Rows from block 8, named by matrix and row number. Rows with one number belong to one channel. Each number is 500 + 40 x the weight over its row's rms, rounded and kept within 0 to 999. All counts start at 0. Numbers have three digits each. After the name is the row's rms in percent of the matrix's.
# convs1: grouped (16 groups) 3x3 conv (model.blocks.8.convs.1.weight, 224x14x3x3), inputs within the group 7-13, a 3x3 kernel for each
# convs2: expand pointwise conv (model.blocks.8.convs.2.weight, 448x224x1x1, transposed), outputs 75-149
convs1.62 093:495475488484543475551508467464469467507487479496523484524490468474482473503499487507498482514539483510516484534467478516483465486549448461639484461466662450433527480477498483507462483500503
convs1.63 093:541517524537492500583474443419506468499542510496514479522464514510459486483476453529487622472511478450471486465494563503468546510486513485421432470489463530517489510535491541511545505548489
convs1.64 114:482506514509522461486485461481511506505557505544493554502514472509495531497504451476521483483505449518457479507463486486515512469458504571504505422476500477470512501536529538502493486515520
convs1.65 109:425430474490489522513532553532465498518537494505532507470518499504508530494517490496482505497484496502498477552561536494514530524490519522517513586516401535446482477469465476509516498466528
convs1.66 111:517490487520438440480446457470509451498552468490515516519441443457484511512468493515436523503467535459534468509486497508493543433543510519573561514462568488564563524518524524525502485511523
convs1.67 111:494459465468494459471438488464495551500538540493523457481509512510450528512461537447495464476493505492523475505456539499496495500504483500527511504446514491503482534553491510513470483498494
convs1.68 124:503524520547464479482482526503487492494592475490449498479487481508512467488467532437476523505496500503561506508543472510514508501482528488564462554422486485483495539500492480466515490534494
convs1.69 114:582566519512400604515560519480481481486486484469502494510528498463463509485510529482470459482438489477453493452487510517532528485551486483489452476516498472494459510519476519492455533462516
convs1.70 095:499482471491542444456508468463458463496507476499455511450493545482473526449506499542554458552499457557454411539541453586509420516425437486521447566540435482450463594472503511460455489486418
convs1.71 095:522404489506463581538523567474534516478505534533517443485545495531534450477458445491498559504427509552486485489486534501549512513502445490489559513450583587513549502505567532494491498478452
convs1.72 079:459475450408532475463485542558450498442485454563463465552460485519533509511466550415515435493451524495476477511495439464521449466489417512458482463490541457456438532504449516582502483516460
convs1.73 103:503543514515491488539532580526507513530485535481530491553502489508459499515496496527579524517435560593542521513566551554417557569536519557483559512435575486499496571506534500469555545528534
convs1.74 090:496469431504546435458580489435467454449543478397380505532467471538466510499485525468457466550529517435546488505573410557532503534540474503529474531590485479558469513528542581484491523555509
convs1.75 109:572538485543435550578537534473501477472558481492436519508500476483551475477486454528494466514460519542512531567535517516433552507508552573568603590406543509599577514456500534496493500470482
convs1.76 079:476455503431441431428493442535559509478518528477545483448483529527500500487471531455487529482483456472497433497450527461567538512550532532433492452426432452500470484479520441527528497519491
convs1.77 095:498477495567495481515538474475465499464495489445520453538521549481432499489480488454476418498437475494479467464498499457480471520456472409517454527523507557525454541525504504439475536463508
convs1.78 105:430506494436513571471527511467485539465533547484518543509502521527547471511460440504467471479514438480476446442497502494499538524554486425505569436416652424627577489488457449515499488490491
convs1.79 099:513489533519431500563525429479485535482482467489473509520500535491499479503481532522505503463438440490456490548450518505446528569473489591634583537413443525505450478495529488466497495461487
convs1.80 131:462469528473507551547572427548500446460461492490512556520548538531499500502454491490551488504490466485467477545517521505521466465467484520525486511483446441533486540513514493497476475505476
convs1.81 111:438501482497508492478540503532572503510533570540567493531510532560472492505519447481534537476497606460507533579596498557471583586621514504499507475465513501449503524539508600501498539521479
convs1.82 097:556543598558440537535499529466500464499500487480482492511516491487486478491462474487542562567399475540588524475508566523528521466517548475528536560538563495592572489574503512530512478526468
convs1.83 087:488481550539429476503514428474468481450517498529479488355482467524612577535510482510474454508433433479554494530470472460486423446581578537475474488411457474547552520474513422483498508510562
convs1.84 083:473543406499546504526493502492529519476518410540464490472479507478515528451511498487418484444457515520499449491436487471475509450480496463478543513455490495447608550466460448459548548476519
convs1.85 101:499519443476487529512475472556481509455485535525544457486474532498508520522481417478575459453478492498445567519492509499381526427488555487463462497498509485489528561434499546403563494473548
convs1.86 099:454463420457546473432407466524558569537529470522575552472519507510545498566558487496547486548475570498571517453445598440489487458481481501480469462560454469542450529457526519491490502517493
convs1.87 093:438475449471508438418404431470513546591465564545541542442525479519522503488502539542568496526477549520497579448481467493450509475490514510499484481500492507509457550515538519483478500474525
convs1.88 098:497480472533535531414488519485512503531489524472503520502531479550495506532536537630555611554436587638571645482478513435508441456486485470481480511506484488464503513483509515493518491499490
convs1.89 098:492491453488484499457484522527461489436566540474595500494529432480514575462505517492467485490610469496488461451483450517507461512438421564514518510479462431429545519558452541471445457506540
convs1.90 092:509502509506508470528517462537510455493473430471447452494469469466463471456446484532457530404391484557542503437575528416508572501511541524492460496518524509496467473488493498463490555507527
convs1.91 096:521500507443510449470455464490448494492417558525552533480457439545463542506575561450384530490489558480556557459466552523526494458474512523446479468509462538469566538508486470546452500504484
convs1.92 116:473489491534510464452524483518494508475520511479516458498553565442448540535410520567389390572440445604596544513495487441551542449503539514510529502450482482510482494534505458505532472519507
convs1.93 101:519517506492468530545462508547472474478555474515493485567512453496433512571532519439558625483393572421474585500509490516435506514428525452542504533487477471482457504491465518475448524546479
convs1.94 083:428558500489525457510489484479467471503548496482541438551524535451478464516572420469454447460416461546489571530482485419520509521514545514408508514464518504508540523486509517431455507543515
convs1.95 098:549456522471467518509472499492463493550508411575513434451463488512522452517461450514551526454459508449554545478483513469509491454513539511470457432516446509488534523450529508441470499565484
convs1.96 086:429453470499553466424453497453485486510440570576566549508500489503501527516610561526534521513527484465494441453488444511528482440413431492503484439515417481479447486477505518551469502443514
convs1.97 118:487453483504512488508471498475501494489485484519500506499525499535451541535515509550605580609451486588420363504541496470514438470477478466476453554508518453470529433504500524531508472532544
convs1.98 107:482495545500491463463503498553517538470500502496440513487507529488521506506508493507531479606443474500575523516544480507499604455475538459483496465497527461457544516494459529460466585538499
convs1.99 085:529534514478447522456537522471524552428503508516457578521487471455533499445518461559522471456482515485482519501458529506480491488518534535531573476502620517496639514499525540507452496550481
convs1.100 097:524542541468542471428484498494447540446438511513553554504461508490474454556510542502463519510480399498539524502500525504492481481514484543461503475511521467475494515509528501477485545565541
convs1.101 106:481480470490494479524503573441479437503468462531521491523477481542463497492520508438468534505496583520440523471580499504477511487480485555463497472509536472473462518495490466491515518449489
convs1.102 098:499514541501471478491473538535559490473543522476443434482559455497494528505429513494547481500504520478424489472505513494525524490454431426495458480511463502426523479502488512553512460553509
convs1.103 110:565499489455514527485474502543516439515493609561447509553504496463500532503489481525463449504503471591501486483468482518488490557497460496481452499450447484501505540575591507444534485505535
convs1.104 097:501551525465461570546471469503583495454529569367513519543514502514530481486488478499548416589557462531539488517482441427527519545573516477450420485569513467544467538477502504431477491518500
convs1.105 109:508471531521510458411471444521529489527560452506528456491497522544505560511487520479509531515482534454593492538498476540518482492501548445461481446483464482472428504537515511527534504484510
convs1.106 090:457557516505498535510501532565465558490484484498540485480485486468528483480493475516450506645473488557523487471474468555528446510548520542534514619542506587586580555573573481483450512498537
convs1.107 095:515478486522488510463485515613463447483496484443562471494561457489454506505551483526447454524545489458489507551488511557528457481451427479425507507514466398530459491461540476575491476497553
convs1.108 081:452548456504529495550485522516519532490565552462538486461513501519537489427489481513486454542487495526479507540496448484521528529497529584573499567555586591578513494506518513525538493482487
convs1.109 072:509460489554492561606515533558489506441471430428485520509538513519493510508478472489500518498534488510474453490516467469498515527509516431537539540552467550512479519607478549498511512489495
convs1.110 081:497559521509497518475499509540470463471460438599511532492479503545497502531515519482518514484444536474487564509571476549449442451481510515491497438479455443462431522507466486512514476548494
convs1.111 094:515578575512445552459510437465480470471486533504460491497582474468528509512511495504425483569508469556487473550498443494468551482546512528464469502522468487541519542547499575477515549531481
convs1.112 118:510512500529380568578579596499485561488443515503534531514518521463482569517506533467498476507515481481490495452450452493530509517484474564529596478459506491480513502482523532497540520509511
convs1.113 114:490505484523510518518551500457484474470556499449557456447474510487497472504506480519495494485449477499443469536479483475497473531490457521554632558413562528540517506559565572470614528572567
convs1.114 087:450509471457497521445492457443483465452470454476428467496463474443501494501530512539567513547496509466483446433567529385515581595573537501493474492541459498517471482408518444497476499479508
convs1.115 095:495465498504535467433453470444533498498535480476445526447496536470451493537494538485482458444500507460508499441515525521532440557411569494518468576532481518450448545571486620608412506468409
convs1.116 111:485552488502407515521452511403417498559463586531610546556505479512423460472470483468497486503512503486532513439499472438494434492514477494535462519467521452389518498489576516480465511421511
convs1.117 083:475545535423498527413444477477516432494500484429516494494467451499494539555477513484505448513523461560494551480475433537487483581457517561503517451464524476424440483540624468457556461476423
convs1.118 103:509508522523437544532473521556574559604384577582547581501501514461514493470501501502510475491517480497481455453435457407557480502458460547543520526457550498541559536566535494460544529482514
convs1.119 094:596507547584525526492517466501551478611495539546586505453461448472486436490473438493462444422464445472449494430485499434525475438469494505516496537497506540520507559534574602464468456570468
convs1.120 107:602520487504502497483428505461507521509476489441472495445521466499547458457420483501502552465493435538519514510504506507519452481536452486469466517571534408477493525507441473526595440441455
convs1.121 080:434464472469553449423535418466469471438578475514456435515525601427485490500481464461547492514495446531515525456526518495468470524474432458522512542511489471515516501502488443531500459525466
convs1.122 076:491485535447550460451442510563417529497463513438464505508507493510503470485483469534411502506476566529523640499484459550526481478443477483481462455506451526502414508492532508530491503507445
convs1.123 091:499455463429590407482484456467465473410477521427511443500453447528421567520472528508491477472590508522501459546432507469480492517475527471504531509474471546533487423515480447507508493562571
convs1.124 071:437496485495495486477476456432475480543470577493479503578517511500486441501437539468466513480548509548546525533501522483487499400449511491519474498504473481467436509490514447489465459420493
convs1.125 109:519550536531523554450468457529514487525521527442484434502437525508545459508498489550507453499507518522481489459513532520499517455454490460413488451471409484525433446455483482521480523586487
convs1.126 111:485500499495441500504476478506478480509490553510539428504549600615525467409428450524457494496496495520509469471461467475500512505507524497599498513521474498433518472441495494524487500556510
convs1.127 079:566496459545469520578497484498533504487528475485448485463596539540528530492422497532492467517517539563523462506511501482516459536516504451504483407493524433436564383506507427499485538493467
convs1.128 096:466534514532546556507483468554489514535471531484473485482446555498467501492457531514472481494526498471505503501523550503467555501500547573524557598500582580547567551566490532497496507565595
convs1.129 116:515541505473484535470482467427460536447533575487557567511442456487506516487570454489457533474517468524481507465458497470515494491421468494523550568469556518610561551495527494532538541510485
convs1.130 105:451511551443461627484540506516544497481473552452499515502552554420498628543562507474531498454554558496529505468487497486491497527485485531448454538493457522502538509497493517490473513519493
convs1.131 107:584465505553454417539563510556459516544471474489499483537463493469462541460474473525460441497564519492496480535513549490472493466538510440565509482525556478385540525547459531503514472492549
convs1.132 100:517550479539474548541511471523498482495476505480519605511525486594526544477578493470550524571484540524518468478535496555478512462535493548508517465502542405469458539520571563509525498442507
convs1.133 121:513476515467455526577522530470512478470507471503504481469524511428475583519512406478490519499448501523526469514430491562441477516543572519434387557531473445566564504477444490543555424515501
convs1.134 103:521474522521469554524526458556462580574443513517487511540531549571392605506580545551568515548485536497548527457504494523451461428512491511449501468501422417439462471497502510493504517487505
convs1.135 097:517529498521512501525487516491519449504483445524500428503519552484561566549574503526531540493520561493494476460485491533480495527513484443464407494491492496399432560496512488466497540540558
convs1.136 108:551443513497470522481456565462433542449490543477465567496494531446400617483554548500473508478499516468518504542488463580471403543494484506498504537443486520466506490519492500465458515469510
convs1.137 112:500517531526505503470497497518451511477514504478523525553575557615549430536486392500525525569527468527490424464488484455478520512507530442516541470488556468478518479478465512500508499542499
convs1.138 125:559536475521530543438513558518490473521512452471517484542389474582509446492605546485455461615483497517523513477531543502454582437463496507517537449499504510452508514519548493444506513493474
convs1.139 109:460502531477507551468479489479486435506530503486578551500447458578532498497567457488481541446521554505442466492531510450456496553522465460496459509483504490477476519511464542453471557487477
convs1.140 066:510393484486542502530534539502531532505450571506530577503484500480427495472513484484491476460543424447481450640476511470440470486466556516474500485497491475446473501501462453525475460416494
convs1.141 118:523468481458555467436526559502493462554523434484506493502480452489531503459463496513496464590420454505533435515476466499540476501475485458552535468449518503472489431521538452407604540475494
convs1.142 078:514528537479516451522436421610572582523450406538514457524508462453528484518504518407476471500544536499470476473511475511528475472491464547455458440560505506505417452470458533558466417528485
convs1.143 096:561546501519481511533513531537518478563512558530528460530517527480509501535493553461494477440550443449444458477462486466542505516506518402489410390491441471421462508453430499522418428472414
convs1.144 127:505503533510471476527518486521529505507485480535476451496509471477546430491497483467607502389477576482485498518509502475475471533454544526443420522568504463547546511583454409476636353525565
convs1.145 107:520517512498445485508480487478487515481522499467509503505493462473483515514452480460501598460456562397553503463534534503487504475463520537453462476516491568556409504514566506396480518515476
convs1.146 101:515436497517497489557524487522554526477538591420487491465463453486500494458435492475521500505522509415482467466542529510504478464479425470552406525405488511548526524396448492546548547504480
convs1.147 089:500466503485469503495504488463507516466503499475490529429442452481523511415466423547598540571467537569523573503545500519526556489545519563546563546452575492530570562535554514497500556513536
convs1.148 092:489501529466471491510536471499490433459458498436506558414470472472558435476384428543536517531480529525563525488496518546562502507494517567559518522473558515570555557545486547482525530514558
convs1.149 115:494509514483542464496530488517382456554465468497569513507435471500482482496562538468477460514507462493503485497473482487466487527505494557548515475492550481463422520557538514524558433418471
convs1.150 086:505479529538488491527519516531491503495459424491523526555542522590453544534551542435454426450525461494395439502533454541551501522493503446480462484503447437483490422466442439512454400458437
convs1.151 094:513489495511504554487482494472519532503539536465539485467446509491492462454491466497428468586477437537571491514460512504529486504502476519585576413497588446460533405468559544415370582560488
convs1.152 109:462528539516506593433503482474494533436452570528500489480534530423458556449470503511493419540467464536528512493489479507522509503492486514504422500442445515524467516465381532426453596559512
convs1.153 085:458514496521537495489482493497452526495466482531552524469492497482492514440480421437427536531494505558517446484487479583522454463519439500585494417485500489505506469533584431440450541526503
convs2.62 096:460479535582536529497495523499462517548450479502500489509490597493457497500502451557433521493505478511476433476483509504488469485479525501493454492600498427491507551518531502518505511484484487542421600506595470459486547509543
convs2.63 092:499488577483587547471425540485458503533499492473523515455454554508461489467458507428495466532491496522529460559502461407542467477521515519504540412594425516448577524523472464507468537557493492495503512479438481512518486504453
convs2.64 095:525496484578523574519502486549604505495505510449529516527491483535521523513512472449538464415543516586456533536535503526496479472455477445475521530509465542517517464490537524507476537480462488524450535554563408504459461561501
convs2.65 098:543416541514534491497467462538438563547552495504516533533523490540480487528528505509478453467564492491521515503484469482484473517514458535518456505525492552490462544541479499582465617497481532448473470493507506494548522560485
convs2.66 108:610502524516590476469539479539457509451489522499464507527525542504507496473400551533477536504507544506524536478529529449535503435491584449585470422560458611388483538514580486573504552511540521473397468493481531491479563503500
convs2.67 103:566478481499515493415521462546560480478489508515521454484437537549474456548496495527443540435499461491465508467471511485468481562420508498487505466498513545514534479429593515588549457481531504601502518479514536566510465464537
convs2.68 096:486489392470461493388473521539508507561442466533550568506567451569521518506483508493472465489536479472534477537407466449494490462509495538453476525508520515472454470459439488453493452509526497435540502449501468526468527449496
convs2.69 110:427522395484525611489514541496503502434470500522503560490482468538527465481500472466458473480526509498424493515501409502575487474511532551503432544585508537505547463545509527519444474508445568405530527487442519484485595513487
convs2.70 095:454525404444502570519456512471499429513433508524481477466527511457538604479463528491514538650523500497476562505484558540476471537403540529503458448429436511479523441481511565496395472510533570496518499492558557483491521557499
convs2.71 086:485562526527521505531448538504432543420497558517496462497437513586451515482487470513453441556527499533455463475527482531524483544489551510463489466512521479538508577490448433548527484537515526488496482464528432495499475474569
convs2.72 102:504470572509487459490494568467497440450506491498483483513488536521531560508464491565418567459538545485505548458492492475429525487556505516500540559439565463523479467443440449468471541504515501412537534529518516489517477475519
convs2.73 109:526456434552556464440477552488552519504501484509574419508558456554539456432468443488442535517467422531461520501491493496481491544479515484445501462538469565467469484474520459501496543547425514442535447495475540601506525430500
convs2.74 091:547431495480482544539493531536534474533456538447483517496503505482481563490541475531484443572502483474418419528420476476468521488494527378504548535522519631469416512471488484564471538507547589560492514433553511475449526484417
convs2.75 104:612519462574530483429489440521500488482534485538532472483540429581494567618443512476517433456477533492493490477514531469602518476515523504458576540491542434496556464466551505565592562507487486576489442458495465514560530417471
convs2.76 105:528490442504571494526454536512538474553557508452498411498459527584484472435483476532508515494496509520452510533506495519439462415544564439470474434475460542471430493520479527507525447467515548530522491497550460560533497540475
convs2.77 098:453527563501530593556487585444514526559474456455583475540495503568481531452572457457543486569507457511492513460485507449541457538484499514438486465462470516529459427540453487602468461521446484522405476492509467487484484486442
convs2.78 094:526525474516557474443473534570510481613534493528523532539552482500481558565466557443482550556534468478430506439541488483441533552469473443510566479470551496492484471517479553512535540535505496533513500522460459489499488456551
convs2.79 092:518600438513486470450473473491534473492482479456502478537538495555498546492464538436462457523532505525416500499494527490491473463472615468428516489506454461445481510479387497490418586538503485501514515499439435538547561497563
convs2.80 099:436485470425490490481485431551520543526461527506567486524524487563502536538474547483451550489512549442522493556516551511536499531508566540512487479474431488490447456510492517488522483488502475482552580522515492499498435526532
convs2.81 098:533457416459519479491492488560496445508512520556472484506596509451487529511491540517488479471445494510516476497465527478495526482456518503391582495470475481519456469462488561420481523465497517475469447482529537436532460491452
convs2.82 099:513469468469462468503534522471456476476451521469527475492545512474548554450452501546507539540496447499517458473526511502557465513509536475551471542491529481477445472495537537545500570530455497495444455507477466528522474496449
convs2.83 098:505484510505508494476499477485496480559544472469437479460510494548519537528522562526460512508447555525475455578447508556506541432501545473490466447501532554356491475496544562563513520512516477461494499450522500533448573439512
convs2.84 089:423502583564470445508567538501517537522543495529538473470551482488484538587477493513536493540460471488461534499488460470517493561467542572523480498536455461471506510544492504523509486516509499455418520447530503459526475527524
convs2.85 087:522523494500470495486522472587514573424438518441473568485584581466568472505485536528585457509443455469530541523451607501434523594588565489458553525511555526548493521482556453479517543478504485534494558508504530398482428555546
convs2.86 105:414545544517385415453480524441513502490521513497474463585530496493491512476524555454533540482461513559546567483540533492582484445525509454441455608494452518599501504508510544523552518482414438516494527489509512533517439472444
convs2.87 107:480496605468491563511523498413460504521467501496465515522491439507496529460508626536535534569494519589518569536532566495571478514499462514476565537443465469452446468443491594586560565497541484471479470487434464478500483498524
convs2.88 125:426493506482475405520506452470483453484546506455456535476566560533531568419582453503535519486550437491504481520511502527482490506501534443520520489496412533544480461560517563552503378515516495592581496479426530554513423450523
convs2.89 091:496511524504552432550537470556587520540548497403529446512484477482466511552475509499482498509493557600549481499522454488604496488506517503465560506493461468549451529503529456489527505471468505477535509536534460554557597468443
convs2.90 095:441498513529540490463535508547478566408538493466437467485511487494508454431480529479528463608445524521603481446505515517548470471573530457408519498546519520526474541489472564444462553506520445523510531477490489522541523522507
convs2.91 092:481455498501412455447501494463510479535477483470519514480450531471534512380557557487544474462484567502457460474482482454503496503559533491522400513509534498430530434498491514508559463510468513502530541512496470520445498488520
convs2.92 090:440499527497439524554456527553537531422466488439401510454552521560514635503434456537499497504446518474516496496464457538411497512482511479446525458442446458486453494486524506490481477512477480490520485457536555477482460496516
convs2.93 096:456456536500483437513489609492510489470545474509464493488536500555505565464508484502425535532464453501484484503525488475409529531544470509446475508539521476492475598438548451546512454457471534510552509501507477562468581507561
convs2.94 087:538491414591486530539534488529514501478494500443462495513495485486463544456523482489480489514442475491418487532469473502630504497502513505431585534554474471449465516554466498464434413466473496499517537469513587536442457421438
convs2.95 093:360498564508447420474562516528479488562490481510460465505508577486517505555477485451526454478483518435472553502494496560525509416590525512446518482553510491520518538431529498511523462502542456515521443541525440519454520554541
convs2.96 101:542492556451539464556493440521583544465479483475565483561520492476511528529532437477551481528532496514511512463498588531543438502549532484526449475500548578515517532515533588532487514502538519583564478476409573575471472513446
convs2.97 092:421475499524454479488493527543498474493527526444423504467501460568467546437491482542527491428475543480475417480515448475432565496560471381488528527480472497464526508460466474491579450501450486500529544494531549422540465537593
convs2.98 097:429528516448465560501483511516531490492535465544467473501556516458460537454452451571468467502483543523520527536504546537492487516508498542597452466480522483555486458520543539474443486451524542486521492486433498564459543503451
convs2.99 096:514433549501500526558512488373459502477458479402516545474532570454539505475477457498463486495592500494526464545525506482525493501488456512503538507463541490549597416414507530485525497545471480459511545593499576540500501503450
convs2.100 092:506508494598457482539495491557544559514466487513574456422487449522461481513467560482506487508519517531426474488488441550528515568441503484590479529497480546498540565494516451523548486489461539488528557496449480503495429532491
convs2.101 106:557455457520607534530486577508528493562453490433479523565514504415518516507614589532543420497429503479470508452527516502487485488518498539525549531505532581543480515469487501477506516481482482524438418475528490495537496414513
convs2.102 095:462561544547546449475469505507475511465545487487533576489579468457496393547581486541501482505526566532469462505534493511537501496581562560533534462487510503555561519529476564537563477454528496506522489461394520510495467527475
convs2.103 094:526565460486483466498490485519492491480502473556451519513593495452545526448536412579535554490451507515481519466487499519513495524528514575516523485461498468515570507517451446436463493518465470488453441483427454496495463513442
convs2.104 091:483576507511473475411485523514616461533510491521497437504566486529486470499507542443408500528520500497571468517520484475498522561580469528540513536465478583500509529458452447583519446518489517553499434510523487459478517521512
convs2.105 109:556512432565437490475468457547561484433498508575455444508579465453511422412498506540541544544520485462491436474506516511490498511471507513421519462459552457509491502523446533454460395516481510460460491510452452415505487489462
convs2.106 101:516451526468492545528512438416434449500540489439559417510497523437502533542483455451418497550487476489541472586443536472484511589542514512416442493519481449493439471534512530387476476536509485551464517483527487551461410553450
convs2.107 090:460457513475521520490526564498517553500555454494533432484571493480482440501482445521546541547556557495525545525457435537567534474580478544512457495515484538500421441495487550561543487483478524524445531562438521465530619538431
convs2.108 101:505416516530448437476533528393522499482497475450475398488603517496538450514488430598495526512457493514541485475513463474502539494472523529514523507520565528498494485497497490440477431515494554546486516553587534451534493540516
convs2.109 094:536428475430488397516456530503505488522506517476482480510503471410530482511498481509562555483438551565522496439523443525517498497439507526426606495529488565538545479484464406459535430468501464485459503465557531472529506498541
convs2.110 094:486497501512490523448500504506499531554427499450449452458542393539544463536469512508553519578463511527490450523533536596463479489486524438527500477498535470482503587510443490463560512545460521491538521548604525516453523530531
convs2.111 091:492464500484547514538516540494498519512485518456474569472505524505446538500455527506469530558527488544510536494469419523588518504494595551415569443591463538488508463476486475451614507554517514500534512515496466515553447479416
convs2.112 110:568546546488454586451497538478508488565531509453553473516564493482527493560402498563498548552513522510546560513465459555552528462475545476486446519570480468471410498452517485591533470520507491503490489490470486553466536482529
convs2.113 107:554567538469524493499497418499465520451486462477537546494509568455484498526435525512547474465517472502456488499532544468423504457531541410504482513550492482469500541496500499538577551527479487505487535505557499513490469583519
convs2.114 097:547511562573469454547509507525547493515503499502524518511543506430496544444474521517479520495508464474578504488499488502520431411501505490461518457524440471473540519491496502509514528495560518508547429521513552522472528469422
convs2.115 095:470491526511518592441446488459489508506481496488523607419504555441452451500497477552497440479541523499531446495498502492429498491492511489492473518557469476494552430457488500505520513510447566501466505526575464472453515539562
convs2.116 094:509480505525522569459542518506510548433453487476483444494486523484489548511477412569550565539482529527560453537552444508549503443513574411461492509535491467502620499485480536568459479504499475585522554517564426549505560554483
convs2.117 093:561496509480538520492461473443514548485512542496536489482543557493458588507491493449523539500562468484457506517477451523510512499429509513477415498498508401476524441538474486474503533559540562545599550511552439522424536502480
convs2.118 113:529469538459540521450508425469537497549537477508557534449502508538480492512473521547424480422516540485568495466525483483519523446442537526461496515525433474510508493437487450489499525491485477546704446530551481514505495514558
convs2.119 104:523513491470482487444457536515553511472509534523561538466511487431529510479551542622493523442467483441493493463478381479518460513486496566450526486500437505552475509477486461553461511516461488569545509441529449526516510477481
convs2.120 100:407489549567561554449477478511546470636479518504499508521541458488484544461490444459573406545557453490567529471446543526411518482493533546459441459524459500422454497454518552515488510539497470514610486538539500583457492520456
convs2.121 100:498512563465486492428519510432579522475480526545485506452510499437504485528469476554434530437491514515487521535506501430565503504503539420471456528529589474547468482501533558593506452500481479511528422493597452501572491538502
convs2.122 107:565401518543567547489491536453506420508485473513471406502554482424484566460487476487448607436519534518487428487500529534508477443470401503579518452463465598495487459545436565449441449523461515530499565393485511502496491442487
convs2.123 095:427493470434609492562541507497449572543540506516466485474490540502518488447510488521493515518570524498467525527513487496609478444515470520511531454508547482504554498499476556443550509546491493462500441563486514492538498521534
convs2.124 106:445455535470607605498551417497519458512450569450447442496525473527530583420477534536470487495576443520486468512503540484480451569549527484501465540508460477523496454506522531495474519450493483524490553486502502414561497505535
convs2.125 102:558550483534496491482508462460433496466400533529506441481481531492464496495417521548540500574496498444589505475479519478446437473473520499438542446488445534466439473498512474495488498490448475542426520470465495419451555482472
convs2.126 089:505500527513417508536486511468581507451475525510449459489537513543494500504569498538519505545477506487510486533517488520588552516596493541457471485441515501571493474506498530415525453470552474523481527498586558501480449491521
convs2.127 089:534424493450479596543428435524500480513564557541450465440557579551514504488477471547504547475540490540432481506495526490438469530596493476551557416510528483494517539513457504507453488550475522608476401522617600523417480532480
convs2.128 101:503485523495449457511518528538468468541483481463526480493493483546460476513491511492495502485500452497463507469514432516514476551412449505458533481538479481490506605512500491440505484517556520481491478484494412488557441499507
convs2.129 097:466482488513480400493480423478472499524551486561509522480536494482477550524522593454499447481539504580576487502525479558519501515589481588479408509530534403544535532478537528550516507513535507489542517476533539550515510587439
convs2.130 095:536508522480529512499469451504553532499481493516490462486462542571471506476601565550565467453503471459487510469532525515459539462510563515569499516514428514526523437565565507472430515494537513454498550511464566462451470508479
convs2.131 090:512549433505458499505492470494554495545525501467467548519427530430559488549485482494478508389533446551390498538468518535498481505586522504532452466476469509528479583418432476383450479510412511563551480486507487554467502510459
convs2.132 097:546516459496563635446413514461491530497496520505591531473482582530481455498444544519497542507519450551460529519482542472454471506530539458521486503526526486442422443533517470453528422527496512539446420488528534509526467515549
convs2.133 095:414476491549462477510488449557551501470441520508545494541503463491499580488553453489539518439518553518492495527543517521452507535558439535487498457447492524510507510512546500559447442490515482524563557484429442549490504502556
convs2.134 099:477449511446476546513484550521479465513464521436451469439536489556505508454526425488459459501438498435541474490526514481510529534442510397615527539435606449466531514565463443515459587526516474493535451508452521463525522539521
convs2.135 103:492481525512513457495496516509515516479491489534443451563553493478427588419556480525527449496473463478524534489482558446456486509511525460467520484471508485532478484510500488541538577472510483520546526542447509507482454527575
convs2.136 098:478468489438499516534481466506500448473548521551412474498539494456544510525522495559456465482490530561507453532505493475519518521482499542518406473507501482541504455551468521526581483501535467523534558490569519527486568600494
convs2.137 096:537557535460513509467497490564475602454537509516420472464464510522525523527566571515528484524474535446441498499489479464486519479531540470552480468484500483500512465553544519552586479447494466492531556492454499476443517484504
convs2.138 097:518476529512500524476451558540524513432473492485452447546524531480479573485594537565520507533465511467476495480482560487505493509456525509491510396474474507478516458504483468526496536471502499531565490533517442465455496557478
convs2.139 092:453474477423512511475503476540493509479519518602479487479492468550552463480484448529512473564452467451509477541489494486559450535579560456505443560464534465428514519453528454474467390534511486514522542464513547450450511425535
convs2.140 104:510490399513578500528523507494516481565474529443478498575534505535404443537472491442512492458553558586563504531514480463575516458444548468554491479512514438507473537488459484454495455495540531553546548490468418430455460544514
convs2.141 090:433515516439490528504484456473541512476514514479510595487587528439547523465452496465501491512513490546447500492455517459495483529462518500505493514491508498499499586485532524490532501523507574489552493465426471506440493438477
convs2.142 095:489465504470454627518486454541510525550592550549478492529526536507505523502500514517526527441505500552507505492475540545510512444550469467445496501498564525569492418542498541502508491497444460451546515482588575550484432461438
convs2.143 107:488500510546461508507540503483463454472488517523487492536504518582503429494556486488503508440548537528531526523496481498568517499489481506519444522426482406552451489464519494397472468462483505455454588530510519443546499461543
convs2.144 095:445491482494477609514513487529590581441570472498430487522524520519484570526459469534487440461530475554460529520564462512557537513450522525391509468478514448500491585516530522495500445465547508445458498489538498539481540507472
convs2.145 088:401470449528502513441539546571528495559520491548492485519519433422494506545502469540527515499447564515480497455548535476563530571576521480484469503515469551482466552560484596471499534516487553488467504519526485408448500493477
convs2.146 099:524502450572486567461522526479475495510489514495535537487564437453551557478453529496477432500514493562447495510471471454511500573514533432546506489468488505460578601521580427550534529525493534516546491462525437523488499461447
convs2.147 112:468538478546498492564476529509508518498556496534423449497454511505503466466572521429576441475493537497489510470496503513516511520491463532468494539480497502525511488558443424450509508515551469423493523506507486508492430578389
convs2.148 111:471483472492545558512520495519535478503499490509412519434458447493479403418495483400488480478553512458495549488484464548485484519455547470494439492508536601534504526533439569476465499472532488513408508513495454449530524429517
convs2.149 098:431498466553448526506496505451494497472499485472554558481537502524512456455419567491565450484487547542465478532490513529594472542496531488423458578523512500477479538521540505497531417504477487486437451461480478525550461517554
convs2.150 109:439518552430472481514557561498488552503534495496483350513443505453503433492579515514545490425519496570512506529521491512555515498537435529457481505498455395488461455520493437477459406507488531553419542518462463465549479492493
convs2.151 094:381456466551532467517493489450502521506533549547440492521463437419530432422571504488548531554467476450483496472553552576544497518503534484482516495519503543450505537572518455509515436496457509520505401516548513523560496581600
convs2.152 098:500553383488492443567507536511520499530480470531443557578483420574507532539490467501458439420481441481414485472502507528499467505430509496424442584535544525458487598541543497502485495503525514465529485539474525504516484523474
convs2.153 095:537611497510503523549523480506488485465480519552477485550505486481504524551474526559517520470486529478444477476503499522514453541524503497478487612516494449562480498519540540513513514481482515451431458462581521502425502473427